Rows from block 5 of the text decoder, named by matrix and row number. Rows with one number belong to one neuron. Each number is 200 + 20 x the weight over its row's rms, rounded and kept within 0 to 999. All counts start at 0. After the name is the row's rms in percent of the matrix's.
# fc1: MLP up (decoder.blocks.5.mlp.fc1.weight, 768x256), inputs 86-171
# fc2: MLP down (decoder.blocks.5.mlp.fc2.weight, 256x768, transposed), outputs 86-171
fc1.331,098,203,196,175,210,200,219,150,183,189,193,205,210,208,213,227,215,233,175,198,199,156,205,211,204,210,207,203,185,184,204,226,193,167,204,184,215,194,212,178,243,261,222,187,208,195,219,222,181,199,241,189,204,222,201,176,249,218,240,198,186,205,242,190,207,179,207,192,182,171,189,226,181,189,197,196,210,198,199,193,197,255,195,229,191,189,175
fc1.333,091,226,200,232,179,178,198,198,193,205,212,211,188,202,217,193,225,196,181,227,213,209,192,240,195,201,211,261,210,162,189,189,228,201,172,196,166,238,196,186,204,207,236,200,208,218,166,205,211,226,230,185,182,214,206,199,238,206,193,157,171,201,200,174,150,205,210,160,153,197,176,193,212,203,220,232,221,218,198,208,207,189,214,187,191,175,207
fc1.335,119,200,194,210,215,203,170,187,153,185,219,200,244,186,208,191,197,188,218,195,169,174,214,202,175,198,183,165,208,164,201,189,176,213,210,214,206,169,204,202,203,212,240,186,223,182,189,215,210,197,193,184,196,219,178,198,183,211,228,212,217,191,219,176,195,205,193,180,180,165,196,225,207,203,203,201,199,183,207,174,170,197,190,225,209,226,232
fc1.336,100,215,199,193,195,211,206,198,217,203,224,239,198,198,215,190,207,199,203,205,205,184,187,166,193,194,228,209,177,241,191,192,203,180,185,187,210,198,211,171,232,196,208,172,201,169,206,199,190,160,216,221,239,198,202,192,197,167,213,208,227,193,196,180,215,193,185,197,167,192,207,199,220,186,220,211,202,178,169,207,188,184,194,181,217,191,225
fc1.337,126,207,173,234,193,203,183,186,223,178,175,190,194,171,189,188,210,166,174,217,192,202,230,192,231,178,228,212,207,195,213,206,182,228,195,217,167,166,218,243,186,184,214,185,169,217,191,205,214,178,207,234,168,237,224,214,198,195,216,159,172,221,207,218,243,186,222,210,181,225,149,227,209,215,227,194,190,244,174,192,201,161,216,188,216,204,198
fc1.338,072,203,190,220,234,221,228,181,170,180,205,203,187,216,196,207,209,203,235,187,209,221,222,209,216,213,176,167,239,236,221,200,187,200,180,200,173,200,203,209,167,204,219,192,206,174,281,185,164,233,199,196,212,176,220,170,232,211,202,200,201,193,219,205,192,197,201,199,242,191,226,196,215,189,213,193,194,187,181,178,185,207,198,195,199,247,194
fc1.339,059,176,168,202,186,195,199,196,190,194,179,192,220,190,209,211,216,230,171,206,180,167,201,213,183,183,209,192,218,162,202,180,210,202,189,211,186,190,180,186,183,167,182,152,217,199,211,206,224,198,175,169,165,205,188,195,180,161,166,158,188,155,182,234,204,164,210,220,211,179,218,178,210,203,179,187,210,207,246,221,203,187,232,186,183,197,200
fc1.340,103,184,214,221,211,237,167,224,226,201,178,172,216,165,175,192,182,185,202,219,169,191,183,178,192,201,195,237,210,218,192,226,193,178,201,174,215,228,199,180,218,171,183,185,163,191,229,210,195,204,198,188,224,215,226,207,209,177,196,248,211,156,181,221,200,175,190,198,225,207,222,207,200,244,206,226,200,191,214,212,180,203,197,238,207,201,225
fc1.341,098,202,171,239,201,201,202,231,228,190,191,218,195,188,208,174,225,231,217,179,191,190,188,208,164,232,197,198,182,184,175,244,219,204,175,198,189,193,194,199,192,201,151,214,180,204,197,201,224,165,225,206,222,234,204,204,218,238,196,159,210,179,201,220,218,224,194,198,218,205,196,172,168,194,195,213,209,179,202,186,197,194,214,227,222,190,223
fc1.342,105,235,191,219,230,233,225,187,208,207,194,172,201,166,188,183,193,198,176,228,219,190,209,191,208,219,211,199,165,177,175,228,236,197,163,209,208,153,201,218,167,203,223,201,202,190,196,216,178,236,231,222,233,175,215,202,212,178,168,221,184,185,184,192,183,216,192,231,185,197,205,183,197,189,208,199,195,215,174,207,187,184,210,205,171,199,191
fc1.343,130,199,187,205,205,179,206,188,218,220,186,234,204,198,187,187,195,210,215,177,196,218,178,182,198,172,205,209,212,223,196,201,165,169,237,174,231,216,224,212,179,218,234,216,192,235,188,181,197,192,218,216,209,219,214,184,218,197,189,197,173,200,210,195,198,228,179,153,216,185,164,222,238,177,160,179,221,167,208,196,215,190,214,189,205,220,233
fc1.344,066,198,181,216,215,223,206,204,192,199,215,182,206,209,193,204,180,168,233,181,171,198,216,187,159,179,200,190,217,212,232,184,182,177,176,227,175,204,196,213,227,207,220,188,201,203,241,167,224,193,191,199,191,211,199,220,240,201,196,227,219,177,193,243,185,190,212,198,203,230,192,191,211,212,213,159,193,181,178,190,181,171,221,186,199,200,186
fc1.346,109,214,195,218,189,249,233,209,176,202,200,187,205,224,176,209,196,228,205,206,200,179,184,224,181,209,182,184,207,214,222,183,183,211,221,223,184,200,181,212,196,192,197,209,186,182,188,201,206,186,239,219,236,176,243,190,167,203,211,252,229,171,191,201,213,174,172,227,193,223,225,209,199,199,209,192,209,224,195,230,219,225,232,174,199,156,167
fc1.347,092,189,215,191,199,179,208,195,184,185,177,215,161,182,205,181,202,187,216,207,164,238,200,183,207,214,228,208,198,192,196,182,175,183,155,154,189,218,222,220,227,212,185,202,215,198,183,175,218,234,205,227,187,153,238,222,211,182,182,203,184,214,244,189,182,203,234,177,229,212,168,182,187,185,202,206,212,163,172,198,178,191,221,234,222,170,224
fc1.349,119,211,209,171,201,186,228,221,211,187,203,217,173,181,220,200,195,165,209,185,227,219,189,162,214,212,223,208,195,221,206,192,200,212,187,169,225,221,171,183,193,208,211,203,201,168,188,196,240,167,161,205,193,189,162,216,208,203,207,163,194,198,210,184,192,234,190,200,178,185,187,176,204,182,204,191,188,204,205,185,186,204,241,193,219,188,173
fc1.351,114,180,189,199,200,253,207,226,201,227,199,217,173,195,210,155,208,216,201,234,201,207,204,198,223,171,177,178,200,211,202,211,205,203,189,215,202,131,169,195,159,181,179,201,205,200,205,212,199,222,167,196,198,160,186,185,208,205,182,236,171,188,181,209,218,170,199,197,163,243,184,207,171,240,214,228,240,230,212,194,148,220,208,186,208,184,181
fc1.352,083,230,175,189,216,174,214,197,222,200,187,241,207,213,229,162,204,178,214,209,203,148,202,213,162,215,198,201,197,227,198,163,182,189,190,184,225,205,184,168,188,195,192,218,216,219,215,213,167,180,168,168,182,209,182,206,211,209,180,193,189,207,180,193,174,228,180,186,198,200,210,169,240,219,216,210,220,166,170,204,202,207,179,177,218,181,215
fc1.353,121,180,198,215,183,163,186,201,198,183,194,188,228,199,214,241,182,211,209,197,237,192,191,203,217,177,194,201,195,219,261,209,237,214,198,143,175,149,186,212,198,201,208,197,196,204,160,216,207,179,212,164,213,211,166,208,257,188,208,203,195,218,201,182,201,152,204,218,191,218,183,168,169,192,199,209,215,220,177,202,204,202,215,190,218,183,199
fc1.354,117,242,187,207,224,204,196,224,251,178,177,181,193,194,224,196,231,196,229,184,194,180,171,201,166,215,201,202,238,215,201,170,175,140,199,193,203,189,227,177,199,195,174,198,177,190,226,171,197,231,174,218,209,168,242,211,201,194,181,206,206,197,200,214,183,193,187,196,213,210,180,193,159,205,175,198,198,226,197,216,226,198,210,215,200,220,179
fc1.355,109,255,263,192,229,200,197,200,177,198,161,196,201,201,191,207,228,175,222,221,193,185,190,239,207,188,230,205,211,167,208,213,208,194,182,185,192,209,194,147,207,221,228,189,192,217,216,199,212,237,177,205,169,219,207,194,194,186,214,209,209,171,189,225,159,182,211,201,188,182,217,195,186,199,212,193,196,194,173,201,200,208,206,207,231,226,229
fc1.356,082,226,167,178,161,204,195,194,184,156,223,206,202,218,187,214,212,219,217,244,256,171,187,195,208,183,214,190,202,183,209,206,221,216,173,215,223,227,208,238,192,197,227,235,195,187,195,234,185,197,204,182,240,210,196,210,196,194,214,185,208,230,217,201,223,207,192,191,225,173,189,214,207,193,199,211,180,204,207,237,226,205,236,215,207,219,201
fc1.357,139,162,208,170,205,215,177,191,180,195,204,178,200,195,193,229,191,185,202,216,201,223,207,198,160,195,189,231,236,213,206,163,211,190,194,211,181,186,179,209,199,197,165,189,167,211,196,192,166,188,193,203,171,191,169,191,196,221,202,204,217,186,182,180,197,205,218,213,174,184,174,182,193,197,218,191,190,177,176,213,205,174,198,218,229,174,203
fc1.358,084,193,190,241,216,197,254,214,204,194,221,211,170,150,208,194,203,190,220,158,195,212,210,179,188,216,197,200,180,177,184,190,203,199,240,196,160,200,230,218,232,213,190,175,212,212,225,196,222,172,211,175,230,175,209,229,187,212,178,198,188,210,203,180,203,185,214,175,206,215,222,142,180,172,203,202,180,199,224,227,206,223,198,192,205,199,202
fc1.359,091,214,181,240,177,213,193,167,234,226,216,194,225,180,223,217,224,209,211,186,191,160,221,235,180,181,185,174,190,194,192,238,192,168,193,233,202,179,208,203,216,204,191,198,215,201,206,205,203,188,232,212,190,151,228,223,207,175,215,172,233,189,205,178,214,215,196,193,226,228,180,206,199,195,200,193,192,195,227,173,221,224,171,220,187,205,193
fc1.361,126,187,225,186,216,165,184,179,234,213,195,184,221,155,208,208,214,198,174,190,185,203,223,159,197,179,174,189,186,149,223,177,218,174,182,196,209,179,156,209,184,188,226,198,237,164,215,214,222,192,192,180,194,199,184,211,209,217,204,216,213,180,192,206,156,185,168,213,214,204,219,193,194,188,158,222,192,199,220,176,187,207,183,228,226,190,195
fc1.362,101,220,182,212,172,202,220,190,226,228,192,196,189,196,197,193,229,193,202,217,198,228,178,189,189,199,171,225,202,220,199,200,202,187,194,187,222,188,206,170,164,156,208,166,208,214,246,204,187,215,181,191,194,216,189,216,234,206,171,193,207,227,174,223,178,221,217,216,203,191,218,206,201,183,188,205,212,204,225,181,228,214,238,187,219,163,216
fc1.363,093,188,174,204,197,212,218,202,215,179,181,227,194,251,219,205,212,204,221,169,213,197,218,219,190,155,196,198,224,199,191,232,210,220,188,207,201,227,221,169,184,171,196,211,215,226,217,195,190,217,192,181,190,207,240,218,214,203,193,178,195,203,214,206,198,204,232,183,187,227,195,211,209,182,195,215,229,233,194,211,209,214,207,209,189,178,220
fc1.364,087,214,206,211,211,207,211,195,197,217,208,196,188,191,190,252,244,232,192,190,235,216,240,180,211,170,185,221,215,188,200,189,205,225,224,189,205,181,224,213,236,192,199,203,232,182,187,173,191,189,233,221,164,212,184,135,244,215,167,196,232,175,140,245,195,186,213,181,209,181,195,199,186,238,215,201,219,178,210,212,175,217,184,190,226,187,181
fc1.365,090,242,194,206,197,180,166,152,239,203,226,188,200,200,252,180,210,207,197,176,221,190,209,196,192,218,205,202,190,237,186,181,188,189,203,175,207,206,221,178,190,173,221,174,197,190,225,180,214,217,191,215,197,208,196,181,226,202,157,185,202,201,188,189,179,191,181,189,219,208,188,203,170,206,157,221,237,161,176,199,199,194,211,174,211,191,174
fc1.366,085,197,186,195,190,207,215,208,172,201,189,214,207,205,214,207,192,189,194,228,192,183,191,191,199,196,201,191,239,221,218,171,199,211,166,180,208,168,193,191,168,192,194,204,226,218,195,211,194,183,174,208,178,194,188,185,211,177,220,247,152,195,228,230,190,203,195,213,229,204,187,237,197,224,188,200,198,182,194,183,199,197,151,184,204,177,222
fc1.367,078,199,211,202,205,166,201,213,202,187,207,212,190,208,226,180,191,168,158,201,221,242,182,229,196,176,219,211,194,219,207,181,187,171,218,208,210,280,222,231,172,235,197,178,218,190,179,209,167,187,190,208,160,215,205,223,179,166,203,212,176,199,192,206,219,204,220,206,183,191,172,213,205,199,178,221,203,156,186,194,188,207,230,235,162,189,186
fc1.368,129,199,203,196,208,235,196,245,196,198,197,187,196,201,177,192,226,183,213,199,219,191,172,204,168,185,216,192,210,197,211,193,234,194,192,178,219,218,187,199,197,208,232,218,184,222,207,173,208,198,182,213,216,219,191,195,196,166,212,230,257,186,166,193,225,156,209,195,211,211,187,197,191,185,179,166,186,207,189,235,214,192,188,177,185,190,206
fc1.370,106,177,238,182,208,210,194,216,177,181,200,195,251,220,205,204,220,176,200,196,193,181,202,168,231,263,197,179,183,202,205,224,199,200,207,213,190,223,199,227,185,199,183,188,190,198,201,226,207,195,236,184,196,196,185,222,191,201,160,193,197,170,226,176,175,188,209,214,209,190,219,198,213,198,164,216,191,197,161,184,171,214,223,183,234,215,210
fc1.371,109,224,201,186,211,210,194,166,175,177,192,202,251,158,196,200,187,232,185,209,183,198,191,177,246,188,204,186,205,231,189,191,173,165,212,228,164,218,198,191,163,206,181,191,210,214,178,194,220,207,201,181,206,172,180,186,218,184,155,203,193,179,181,210,199,174,220,216,182,196,216,214,159,157,215,221,202,173,192,194,190,164,204,205,225,174,183
fc1.372,091,209,208,198,185,195,207,184,235,175,174,189,201,231,231,217,166,214,190,216,219,181,162,222,202,200,178,199,193,180,187,188,189,220,187,191,215,186,163,200,160,203,214,153,223,211,206,206,168,186,164,201,214,196,214,214,211,201,227,203,232,180,209,208,169,193,169,178,233,210,258,206,191,163,219,180,181,225,188,202,184,221,193,209,183,203,192
fc1.373,129,211,186,221,194,220,181,221,191,178,202,158,221,201,217,192,179,181,174,233,189,220,220,231,206,147,196,194,214,237,202,212,211,219,188,203,179,193,156,159,198,189,167,230,225,160,185,203,188,186,185,210,189,173,222,217,222,194,223,215,198,161,197,182,198,210,217,212,176,185,195,193,195,241,215,187,187,202,197,178,217,197,213,186,207,166,198
fc1.374,095,215,185,214,191,224,244,187,200,215,236,217,195,208,164,212,182,235,173,188,174,190,200,207,200,199,179,188,183,183,186,175,253,220,145,215,208,190,209,224,197,203,211,214,181,191,171,200,197,226,200,155,168,210,211,227,221,201,170,208,195,236,221,185,206,206,206,190,204,205,168,213,183,186,193,216,209,229,200,199,158,224,167,196,216,243,195
fc1.375,120,200,211,204,181,186,214,187,169,213,241,202,198,221,185,218,191,193,209,219,212,211,179,252,176,194,183,187,202,176,225,203,173,206,194,211,203,236,206,175,185,217,181,204,224,241,258,169,207,228,162,227,190,195,193,215,186,198,187,183,216,173,163,185,233,200,186,202,184,194,205,217,209,177,171,201,178,226,196,189,230,170,184,222,194,198,175
fc1.376,083,215,214,170,180,196,177,173,202,213,182,240,183,180,220,145,219,190,210,217,159,192,178,216,179,164,214,204,173,210,188,198,213,202,216,216,218,178,171,178,199,210,212,170,233,246,231,212,229,172,184,181,224,233,201,181,243,220,197,200,164,203,207,197,206,203,188,190,192,186,186,203,218,212,154,214,190,214,203,210,191,223,232,200,244,205,216
fc1.377,111,188,205,195,216,211,202,201,192,202,207,218,227,195,223,193,219,166,179,237,205,201,184,184,219,175,232,173,205,174,193,211,206,212,188,205,194,207,187,243,225,168,200,203,185,188,192,195,158,182,185,197,224,183,188,170,203,193,166,207,247,198,194,183,222,192,175,171,202,179,170,197,175,172,178,219,193,209,239,197,216,219,234,229,197,203,188
fc2.331,099,242,215,182,202,176,178,207,211,153,204,223,220,193,173,194,222,206,163,207,215,206,164,219,215,187,171,187,203,196,238,222,173,193,182,210,213,180,151,236,166,216,223,210,199,239,241,186,203,200,203,208,195,183,168,209,158,203,180,194,236,179,243,235,197,211,147,195,184,173,232,179,213,199,212,195,191,190,204,206,187,169,197,228,199,154,190
fc2.333,094,226,191,205,188,194,202,202,200,203,210,214,204,209,235,161,202,219,172,242,182,195,190,212,241,176,187,211,212,194,202,192,195,179,166,196,162,193,180,195,206,185,193,195,218,188,206,179,198,178,196,264,217,216,190,188,217,195,212,179,178,206,216,215,193,199,189,208,191,187,207,171,216,222,216,204,270,176,182,195,163,210,210,181,187,211,190
fc2.335,135,222,232,237,217,201,210,220,188,197,206,242,173,199,196,194,177,198,176,197,227,201,211,201,223,189,218,182,148,181,184,146,205,203,184,195,213,200,193,184,203,181,207,172,178,182,228,209,183,210,201,237,195,231,201,186,193,224,185,214,176,225,180,181,203,232,196,178,187,182,212,218,205,179,171,187,189,232,222,230,202,184,159,188,246,197,182
fc2.336,097,189,209,209,204,227,172,167,221,206,174,210,206,205,201,195,234,227,200,149,188,166,185,220,192,176,217,192,202,209,193,221,199,183,187,188,184,153,237,200,227,206,220,206,207,175,159,194,197,212,187,201,195,214,215,201,232,177,176,182,193,221,209,207,189,181,215,218,196,196,189,172,211,195,188,179,191,184,197,195,215,175,212,205,202,198,177
fc2.337,130,222,197,202,178,188,171,196,174,251,211,207,190,204,195,238,189,230,215,213,204,198,188,186,190,196,210,202,241,179,186,204,202,185,196,200,190,242,181,178,208,205,166,210,232,217,199,179,181,220,197,167,185,192,145,189,146,245,212,212,222,187,195,164,204,241,252,199,212,181,176,186,248,187,196,214,182,184,245,163,195,210,185,177,185,217,168
fc2.338,068,189,205,195,210,215,201,151,204,178,183,240,211,226,170,207,175,207,224,188,171,218,212,214,200,225,198,239,186,200,201,239,191,212,191,229,216,163,197,216,197,176,224,202,183,199,220,178,219,211,242,212,197,217,206,233,177,211,157,223,217,211,201,229,194,223,224,234,188,226,197,179,190,175,213,221,201,210,168,204,190,164,184,179,232,216,209
fc2.339,058,218,180,188,202,189,181,196,206,188,196,169,174,212,170,231,173,196,171,186,217,195,207,200,187,184,193,189,235,188,199,195,197,194,201,188,198,174,188,182,209,205,194,236,186,190,199,189,193,218,203,225,175,168,213,174,206,213,187,191,185,194,177,169,195,252,217,194,220,223,203,177,225,155,235,224,186,200,224,196,215,236,227,203,201,191,192
fc2.340,092,207,225,199,223,193,221,199,195,219,205,209,222,203,207,212,247,208,184,216,185,197,196,193,194,162,171,200,241,165,211,236,178,179,205,220,163,176,189,213,224,180,172,194,189,212,203,194,228,216,214,238,207,186,176,203,216,203,195,163,208,210,235,210,204,211,235,189,194,202,166,199,223,181,206,229,182,230,198,206,184,225,191,226,190,223,179
fc2.341,100,193,190,210,209,199,194,206,224,194,210,187,205,211,169,240,208,222,192,167,214,252,201,186,203,188,203,235,223,185,206,180,216,210,188,227,211,206,193,200,211,199,192,203,190,220,219,233,215,200,238,171,179,156,190,187,207,217,179,221,236,244,214,230,197,225,205,233,184,165,209,223,206,214,227,197,178,213,172,206,202,192,167,193,153,190,202
fc2.342,105,197,185,226,186,202,192,187,194,193,152,190,204,202,195,233,206,182,196,210,203,209,179,219,240,219,173,170,206,211,197,235,167,211,220,234,225,232,198,209,186,173,228,199,215,211,230,244,236,187,194,203,209,165,176,198,205,175,224,214,209,170,197,198,219,237,189,212,180,196,161,211,207,213,198,166,209,171,194,181,204,215,200,234,200,193,184
fc2.343,153,200,220,195,212,225,170,220,173,209,185,219,204,253,192,181,219,245,213,178,215,182,224,194,203,172,182,211,226,219,179,154,190,184,180,226,196,199,212,165,168,207,234,250,220,179,218,196,194,202,189,211,189,220,219,200,188,201,208,202,196,220,204,171,181,189,213,210,193,220,200,194,179,180,183,182,179,197,162,208,192,218,233,185,198,208,207
fc2.344,060,207,177,178,176,199,198,195,223,179,179,182,190,169,211,167,190,191,235,204,216,193,181,205,217,215,192,206,161,214,222,200,204,191,174,166,203,167,238,222,173,215,225,210,209,223,197,212,222,195,186,216,204,189,209,201,194,240,238,183,210,161,208,180,190,228,186,222,220,209,175,208,156,208,187,214,194,240,205,220,200,197,206,230,217,176,181
fc2.346,103,195,194,202,201,221,174,188,176,161,181,219,202,248,199,215,196,215,203,218,180,177,196,220,200,172,198,204,203,211,156,187,184,183,160,233,186,194,216,169,239,199,231,207,183,198,185,159,169,174,215,206,215,222,216,216,211,205,195,214,174,185,198,240,215,150,207,172,225,232,200,200,168,216,184,181,196,192,188,229,248,200,173,221,202,206,173
fc2.347,091,199,218,209,216,222,201,189,208,181,174,185,221,200,182,224,189,187,174,182,181,206,189,199,238,205,169,213,212,206,191,203,201,195,200,190,245,230,213,179,209,212,155,192,232,213,212,195,228,229,234,196,202,243,205,188,206,179,204,180,231,225,202,201,216,224,159,194,205,189,201,203,194,168,218,225,205,238,209,229,176,209,213,211,202,205,185
fc2.349,125,202,213,191,189,212,186,178,208,193,193,228,181,218,192,196,194,185,177,176,221,172,180,195,221,206,186,189,184,183,210,205,214,201,185,217,202,225,214,209,163,193,208,168,211,213,202,160,220,210,220,207,200,175,200,215,218,199,208,167,194,232,188,196,211,232,229,178,178,164,222,192,241,173,187,202,202,214,205,205,197,167,159,190,169,251,218
fc2.351,116,196,230,207,234,187,186,196,191,205,217,203,226,188,184,222,188,215,184,214,246,204,187,203,189,210,177,193,206,208,203,224,208,201,186,175,240,209,208,206,218,239,205,202,209,180,156,223,195,146,217,202,225,220,191,189,208,207,202,205,196,148,247,210,190,176,181,188,228,207,174,180,197,196,188,202,182,210,174,174,207,197,187,186,163,176,221
fc2.352,086,206,222,190,184,244,209,178,228,192,249,167,191,149,187,209,191,200,194,177,205,218,194,199,200,225,203,227,206,202,242,194,229,202,199,179,194,194,208,211,208,228,173,221,162,185,208,181,189,180,161,194,199,183,174,148,191,174,224,218,167,183,170,201,212,215,223,198,196,170,191,196,189,211,204,195,194,208,227,193,223,194,201,203,208,214,230
fc2.353,120,206,173,197,229,226,214,181,195,210,214,186,210,207,186,180,190,218,208,222,244,203,171,206,182,223,225,197,189,194,201,173,205,169,168,182,207,163,191,195,177,211,178,194,230,185,190,168,199,176,195,210,167,191,199,206,189,210,195,208,153,190,224,217,163,167,191,199,190,228,177,179,197,236,197,236,211,229,190,198,178,194,205,189,206,154,189
fc2.354,100,206,191,193,190,245,197,200,184,275,191,211,203,212,234,194,208,190,193,205,159,172,179,187,207,193,195,203,206,222,200,223,188,214,189,219,215,217,135,165,216,195,143,182,192,178,217,221,195,236,202,204,222,176,207,195,218,208,186,212,202,208,208,197,224,215,208,191,214,170,228,173,185,218,191,208,185,192,165,195,241,216,193,205,209,205,218
fc2.355,107,207,224,204,193,195,200,211,188,195,206,189,172,202,178,154,178,212,181,193,184,213,243,202,192,196,219,199,226,224,206,194,210,161,196,175,194,185,221,219,226,179,183,196,158,188,221,190,241,179,175,189,185,204,186,168,229,200,196,176,220,194,196,194,194,210,197,198,179,222,192,195,216,187,198,154,166,189,200,183,223,188,153,221,212,185,181
fc2.356,070,194,184,223,207,187,210,232,192,200,218,185,174,210,197,191,220,201,192,187,199,209,221,209,167,162,249,245,186,198,225,179,165,181,205,217,170,191,182,203,189,217,218,197,168,229,207,213,200,178,213,201,198,220,186,252,231,210,202,199,197,215,186,221,208,210,178,185,217,201,195,179,203,182,171,191,185,203,228,191,193,188,197,226,177,201,209
fc2.357,165,213,244,226,205,222,190,223,220,228,188,219,197,171,175,211,223,195,209,171,185,174,189,204,233,185,216,187,186,172,228,197,224,232,218,213,217,189,172,192,204,245,149,195,191,171,227,204,163,198,191,161,184,181,219,221,170,220,218,203,219,178,191,200,205,200,219,192,218,206,191,214,188,216,173,187,226,210,188,214,195,187,242,236,210,188,195
fc2.358,085,182,251,194,214,224,201,190,170,157,184,207,214,177,185,209,212,195,182,191,181,226,207,199,164,188,200,184,197,210,143,169,213,221,229,167,251,178,217,210,205,188,230,193,184,208,207,195,164,222,181,205,212,164,208,212,181,198,186,225,210,229,245,160,186,229,202,184,186,239,174,186,217,217,206,212,191,181,216,212,193,167,200,194,216,194,211
fc2.359,081,245,202,181,216,192,205,211,196,208,195,226,204,218,151,206,219,195,226,240,206,155,238,229,169,204,230,201,169,195,243,194,189,232,183,207,225,202,186,186,208,242,170,205,208,194,201,191,214,203,226,210,217,211,204,198,213,210,168,201,198,178,167,198,181,211,223,168,195,216,205,223,194,240,185,194,183,208,202,215,214,162,179,199,163,178,207
fc2.361,134,224,201,209,194,208,200,194,179,189,207,196,197,190,225,234,223,123,216,172,209,208,200,225,205,223,191,210,190,161,212,195,200,214,188,219,199,186,200,203,215,183,197,200,196,247,187,210,172,233,174,191,208,233,191,188,218,214,198,206,166,190,209,224,175,208,239,198,191,236,200,208,192,199,184,164,172,164,182,250,228,198,176,211,182,194,182
fc2.362,095,178,197,216,205,190,189,211,192,184,209,179,171,187,202,213,206,195,241,187,199,220,221,202,240,202,181,160,184,180,202,183,158,197,185,191,196,226,201,212,184,200,207,207,205,190,172,199,187,178,199,200,173,207,243,217,200,218,222,143,235,196,236,227,213,188,192,183,221,216,182,220,234,207,214,165,151,244,187,206,177,220,199,186,200,186,212
fc2.363,088,157,221,222,197,192,171,200,180,196,257,219,186,190,192,194,203,176,188,217,191,183,200,201,227,246,209,209,216,189,163,189,185,180,252,188,209,217,196,194,169,216,224,240,205,211,216,216,187,168,221,180,214,212,169,188,206,219,175,200,207,210,190,198,184,186,188,208,239,182,234,243,211,193,189,170,185,221,197,159,189,190,209,181,200,197,222
fc2.364,084,247,184,199,185,221,161,163,194,209,190,202,191,218,225,161,209,232,195,183,190,203,181,230,185,202,244,198,217,164,196,224,237,199,198,214,190,153,202,202,193,245,214,197,234,209,209,216,191,202,188,215,171,211,192,192,178,206,182,220,178,246,210,182,237,237,198,200,166,241,221,202,182,231,180,184,184,173,231,174,201,183,201,168,175,194,167
fc2.365,089,213,199,216,206,216,180,207,210,201,199,201,227,183,211,225,190,219,182,177,191,188,170,160,207,214,222,192,207,190,173,238,207,199,215,193,202,208,215,166,190,214,174,228,232,201,218,220,205,230,160,194,157,173,197,179,244,198,209,233,197,199,203,201,204,169,166,201,201,206,197,202,228,218,217,196,176,201,166,218,193,203,151,189,202,171,176
fc2.366,079,239,216,193,216,199,174,205,219,207,192,184,160,170,193,206,209,242,177,224,192,184,190,217,191,172,177,204,198,189,224,223,212,219,202,187,205,227,237,196,237,214,182,208,196,201,218,182,197,194,200,195,206,198,168,235,205,196,212,178,209,168,219,200,230,224,182,195,168,192,206,204,195,184,198,202,216,251,199,169,225,163,206,213,175,218,198
fc2.367,068,215,227,192,193,231,201,251,197,198,216,200,213,203,198,189,185,211,192,164,200,184,211,173,232,197,190,211,195,220,194,148,207,210,225,206,221,150,194,180,200,187,213,206,169,233,195,257,185,220,194,203,215,151,188,211,214,219,199,187,194,189,204,162,162,234,203,204,183,191,228,237,178,181,207,216,189,217,215,197,193,193,225,168,219,195,192
fc2.368,126,190,238,215,231,163,175,179,198,181,221,186,174,204,196,145,235,198,222,215,243,212,247,176,215,165,180,206,183,227,192,194,208,195,170,192,198,184,177,202,236,229,218,192,220,215,187,253,200,232,204,218,225,217,206,214,191,213,159,188,207,171,174,219,196,245,202,216,189,212,216,223,201,211,222,194,193,225,160,214,199,188,187,194,211,213,203
fc2.370,106,150,214,185,171,210,214,224,200,208,206,187,170,153,232,183,194,219,176,215,185,202,210,190,204,217,216,185,191,210,225,200,228,211,221,201,165,160,214,181,185,167,189,204,168,180,204,189,211,205,186,178,174,202,192,163,185,209,267,193,172,161,209,192,235,222,211,232,201,179,209,198,192,194,189,175,168,216,215,204,233,195,197,213,173,248,212
fc2.371,107,225,221,195,203,225,202,180,203,201,201,216,195,215,217,226,191,206,188,232,234,207,192,223,196,216,203,205,215,185,177,194,194,190,207,187,190,198,208,239,171,231,173,211,235,208,226,158,207,222,174,202,197,227,205,188,211,204,197,213,196,200,159,180,191,198,178,192,200,196,234,229,199,236,172,215,178,160,237,192,187,232,161,180,193,210,166
fc2.372,100,197,178,218,190,176,209,208,204,198,218,189,202,221,192,211,220,186,176,196,202,189,253,214,204,199,219,240,182,211,167,234,192,172,241,207,216,177,209,191,215,206,195,190,227,212,183,202,183,190,214,212,166,195,200,190,211,198,201,194,185,201,227,217,199,225,197,172,177,168,216,212,215,217,206,192,211,189,186,198,190,186,210,186,214,214,235
fc2.373,143,216,209,221,199,186,205,221,229,231,200,209,155,171,231,200,216,205,159,200,210,204,208,204,170,199,187,177,216,206,201,195,206,233,202,209,187,200,157,222,240,224,200,207,206,226,204,244,181,182,201,240,196,192,212,201,216,208,203,207,156,208,242,223,163,170,197,198,190,244,191,171,203,201,212,194,224,222,177,189,220,209,214,219,212,180,200
fc2.374,091,220,206,203,157,171,177,228,184,200,215,202,214,191,236,206,192,200,227,175,220,185,186,182,201,201,228,192,175,210,159,218,213,205,217,206,218,207,156,207,200,186,162,220,177,212,197,218,201,204,168,228,191,165,224,187,193,252,199,186,215,198,179,193,204,217,173,209,191,172,216,209,200,233,202,219,184,209,204,220,178,198,194,202,198,165,182
fc2.375,128,224,186,206,199,175,202,226,202,217,222,219,242,217,210,176,216,176,158,202,206,232,205,207,230,210,193,151,234,208,181,160,217,180,199,219,216,204,242,218,207,180,217,182,162,175,169,190,196,191,224,205,213,210,211,171,199,215,204,206,183,194,197,240,199,209,219,216,224,221,215,216,205,183,200,216,201,178,175,200,187,217,169,209,175,196,206
fc2.376,073,204,227,159,242,205,202,218,223,183,224,202,222,204,179,232,185,184,188,190,175,202,183,200,226,206,193,217,206,211,197,222,204,176,233,208,182,193,188,185,194,189,178,202,216,210,200,214,172,189,202,173,186,165,200,193,176,203,154,228,175,216,182,201,197,200,226,168,175,195,213,205,171,224,188,178,210,194,203,197,233,163,151,225,192,195,198
fc2.377,109,200,183,198,193,191,206,236,198,218,203,210,187,220,190,204,186,187,211,179,207,185,169,206,193,176,202,167,196,198,189,217,304,206,197,185,197,214,193,183,180,227,197,186,210,186,205,199,186,212,208,172,171,170,185,212,220,191,183,236,212,182,205,205,230,221,198,227,208,220,196,194,197,200,195,178,168,198,205,200,236,208,223,234,201,160,210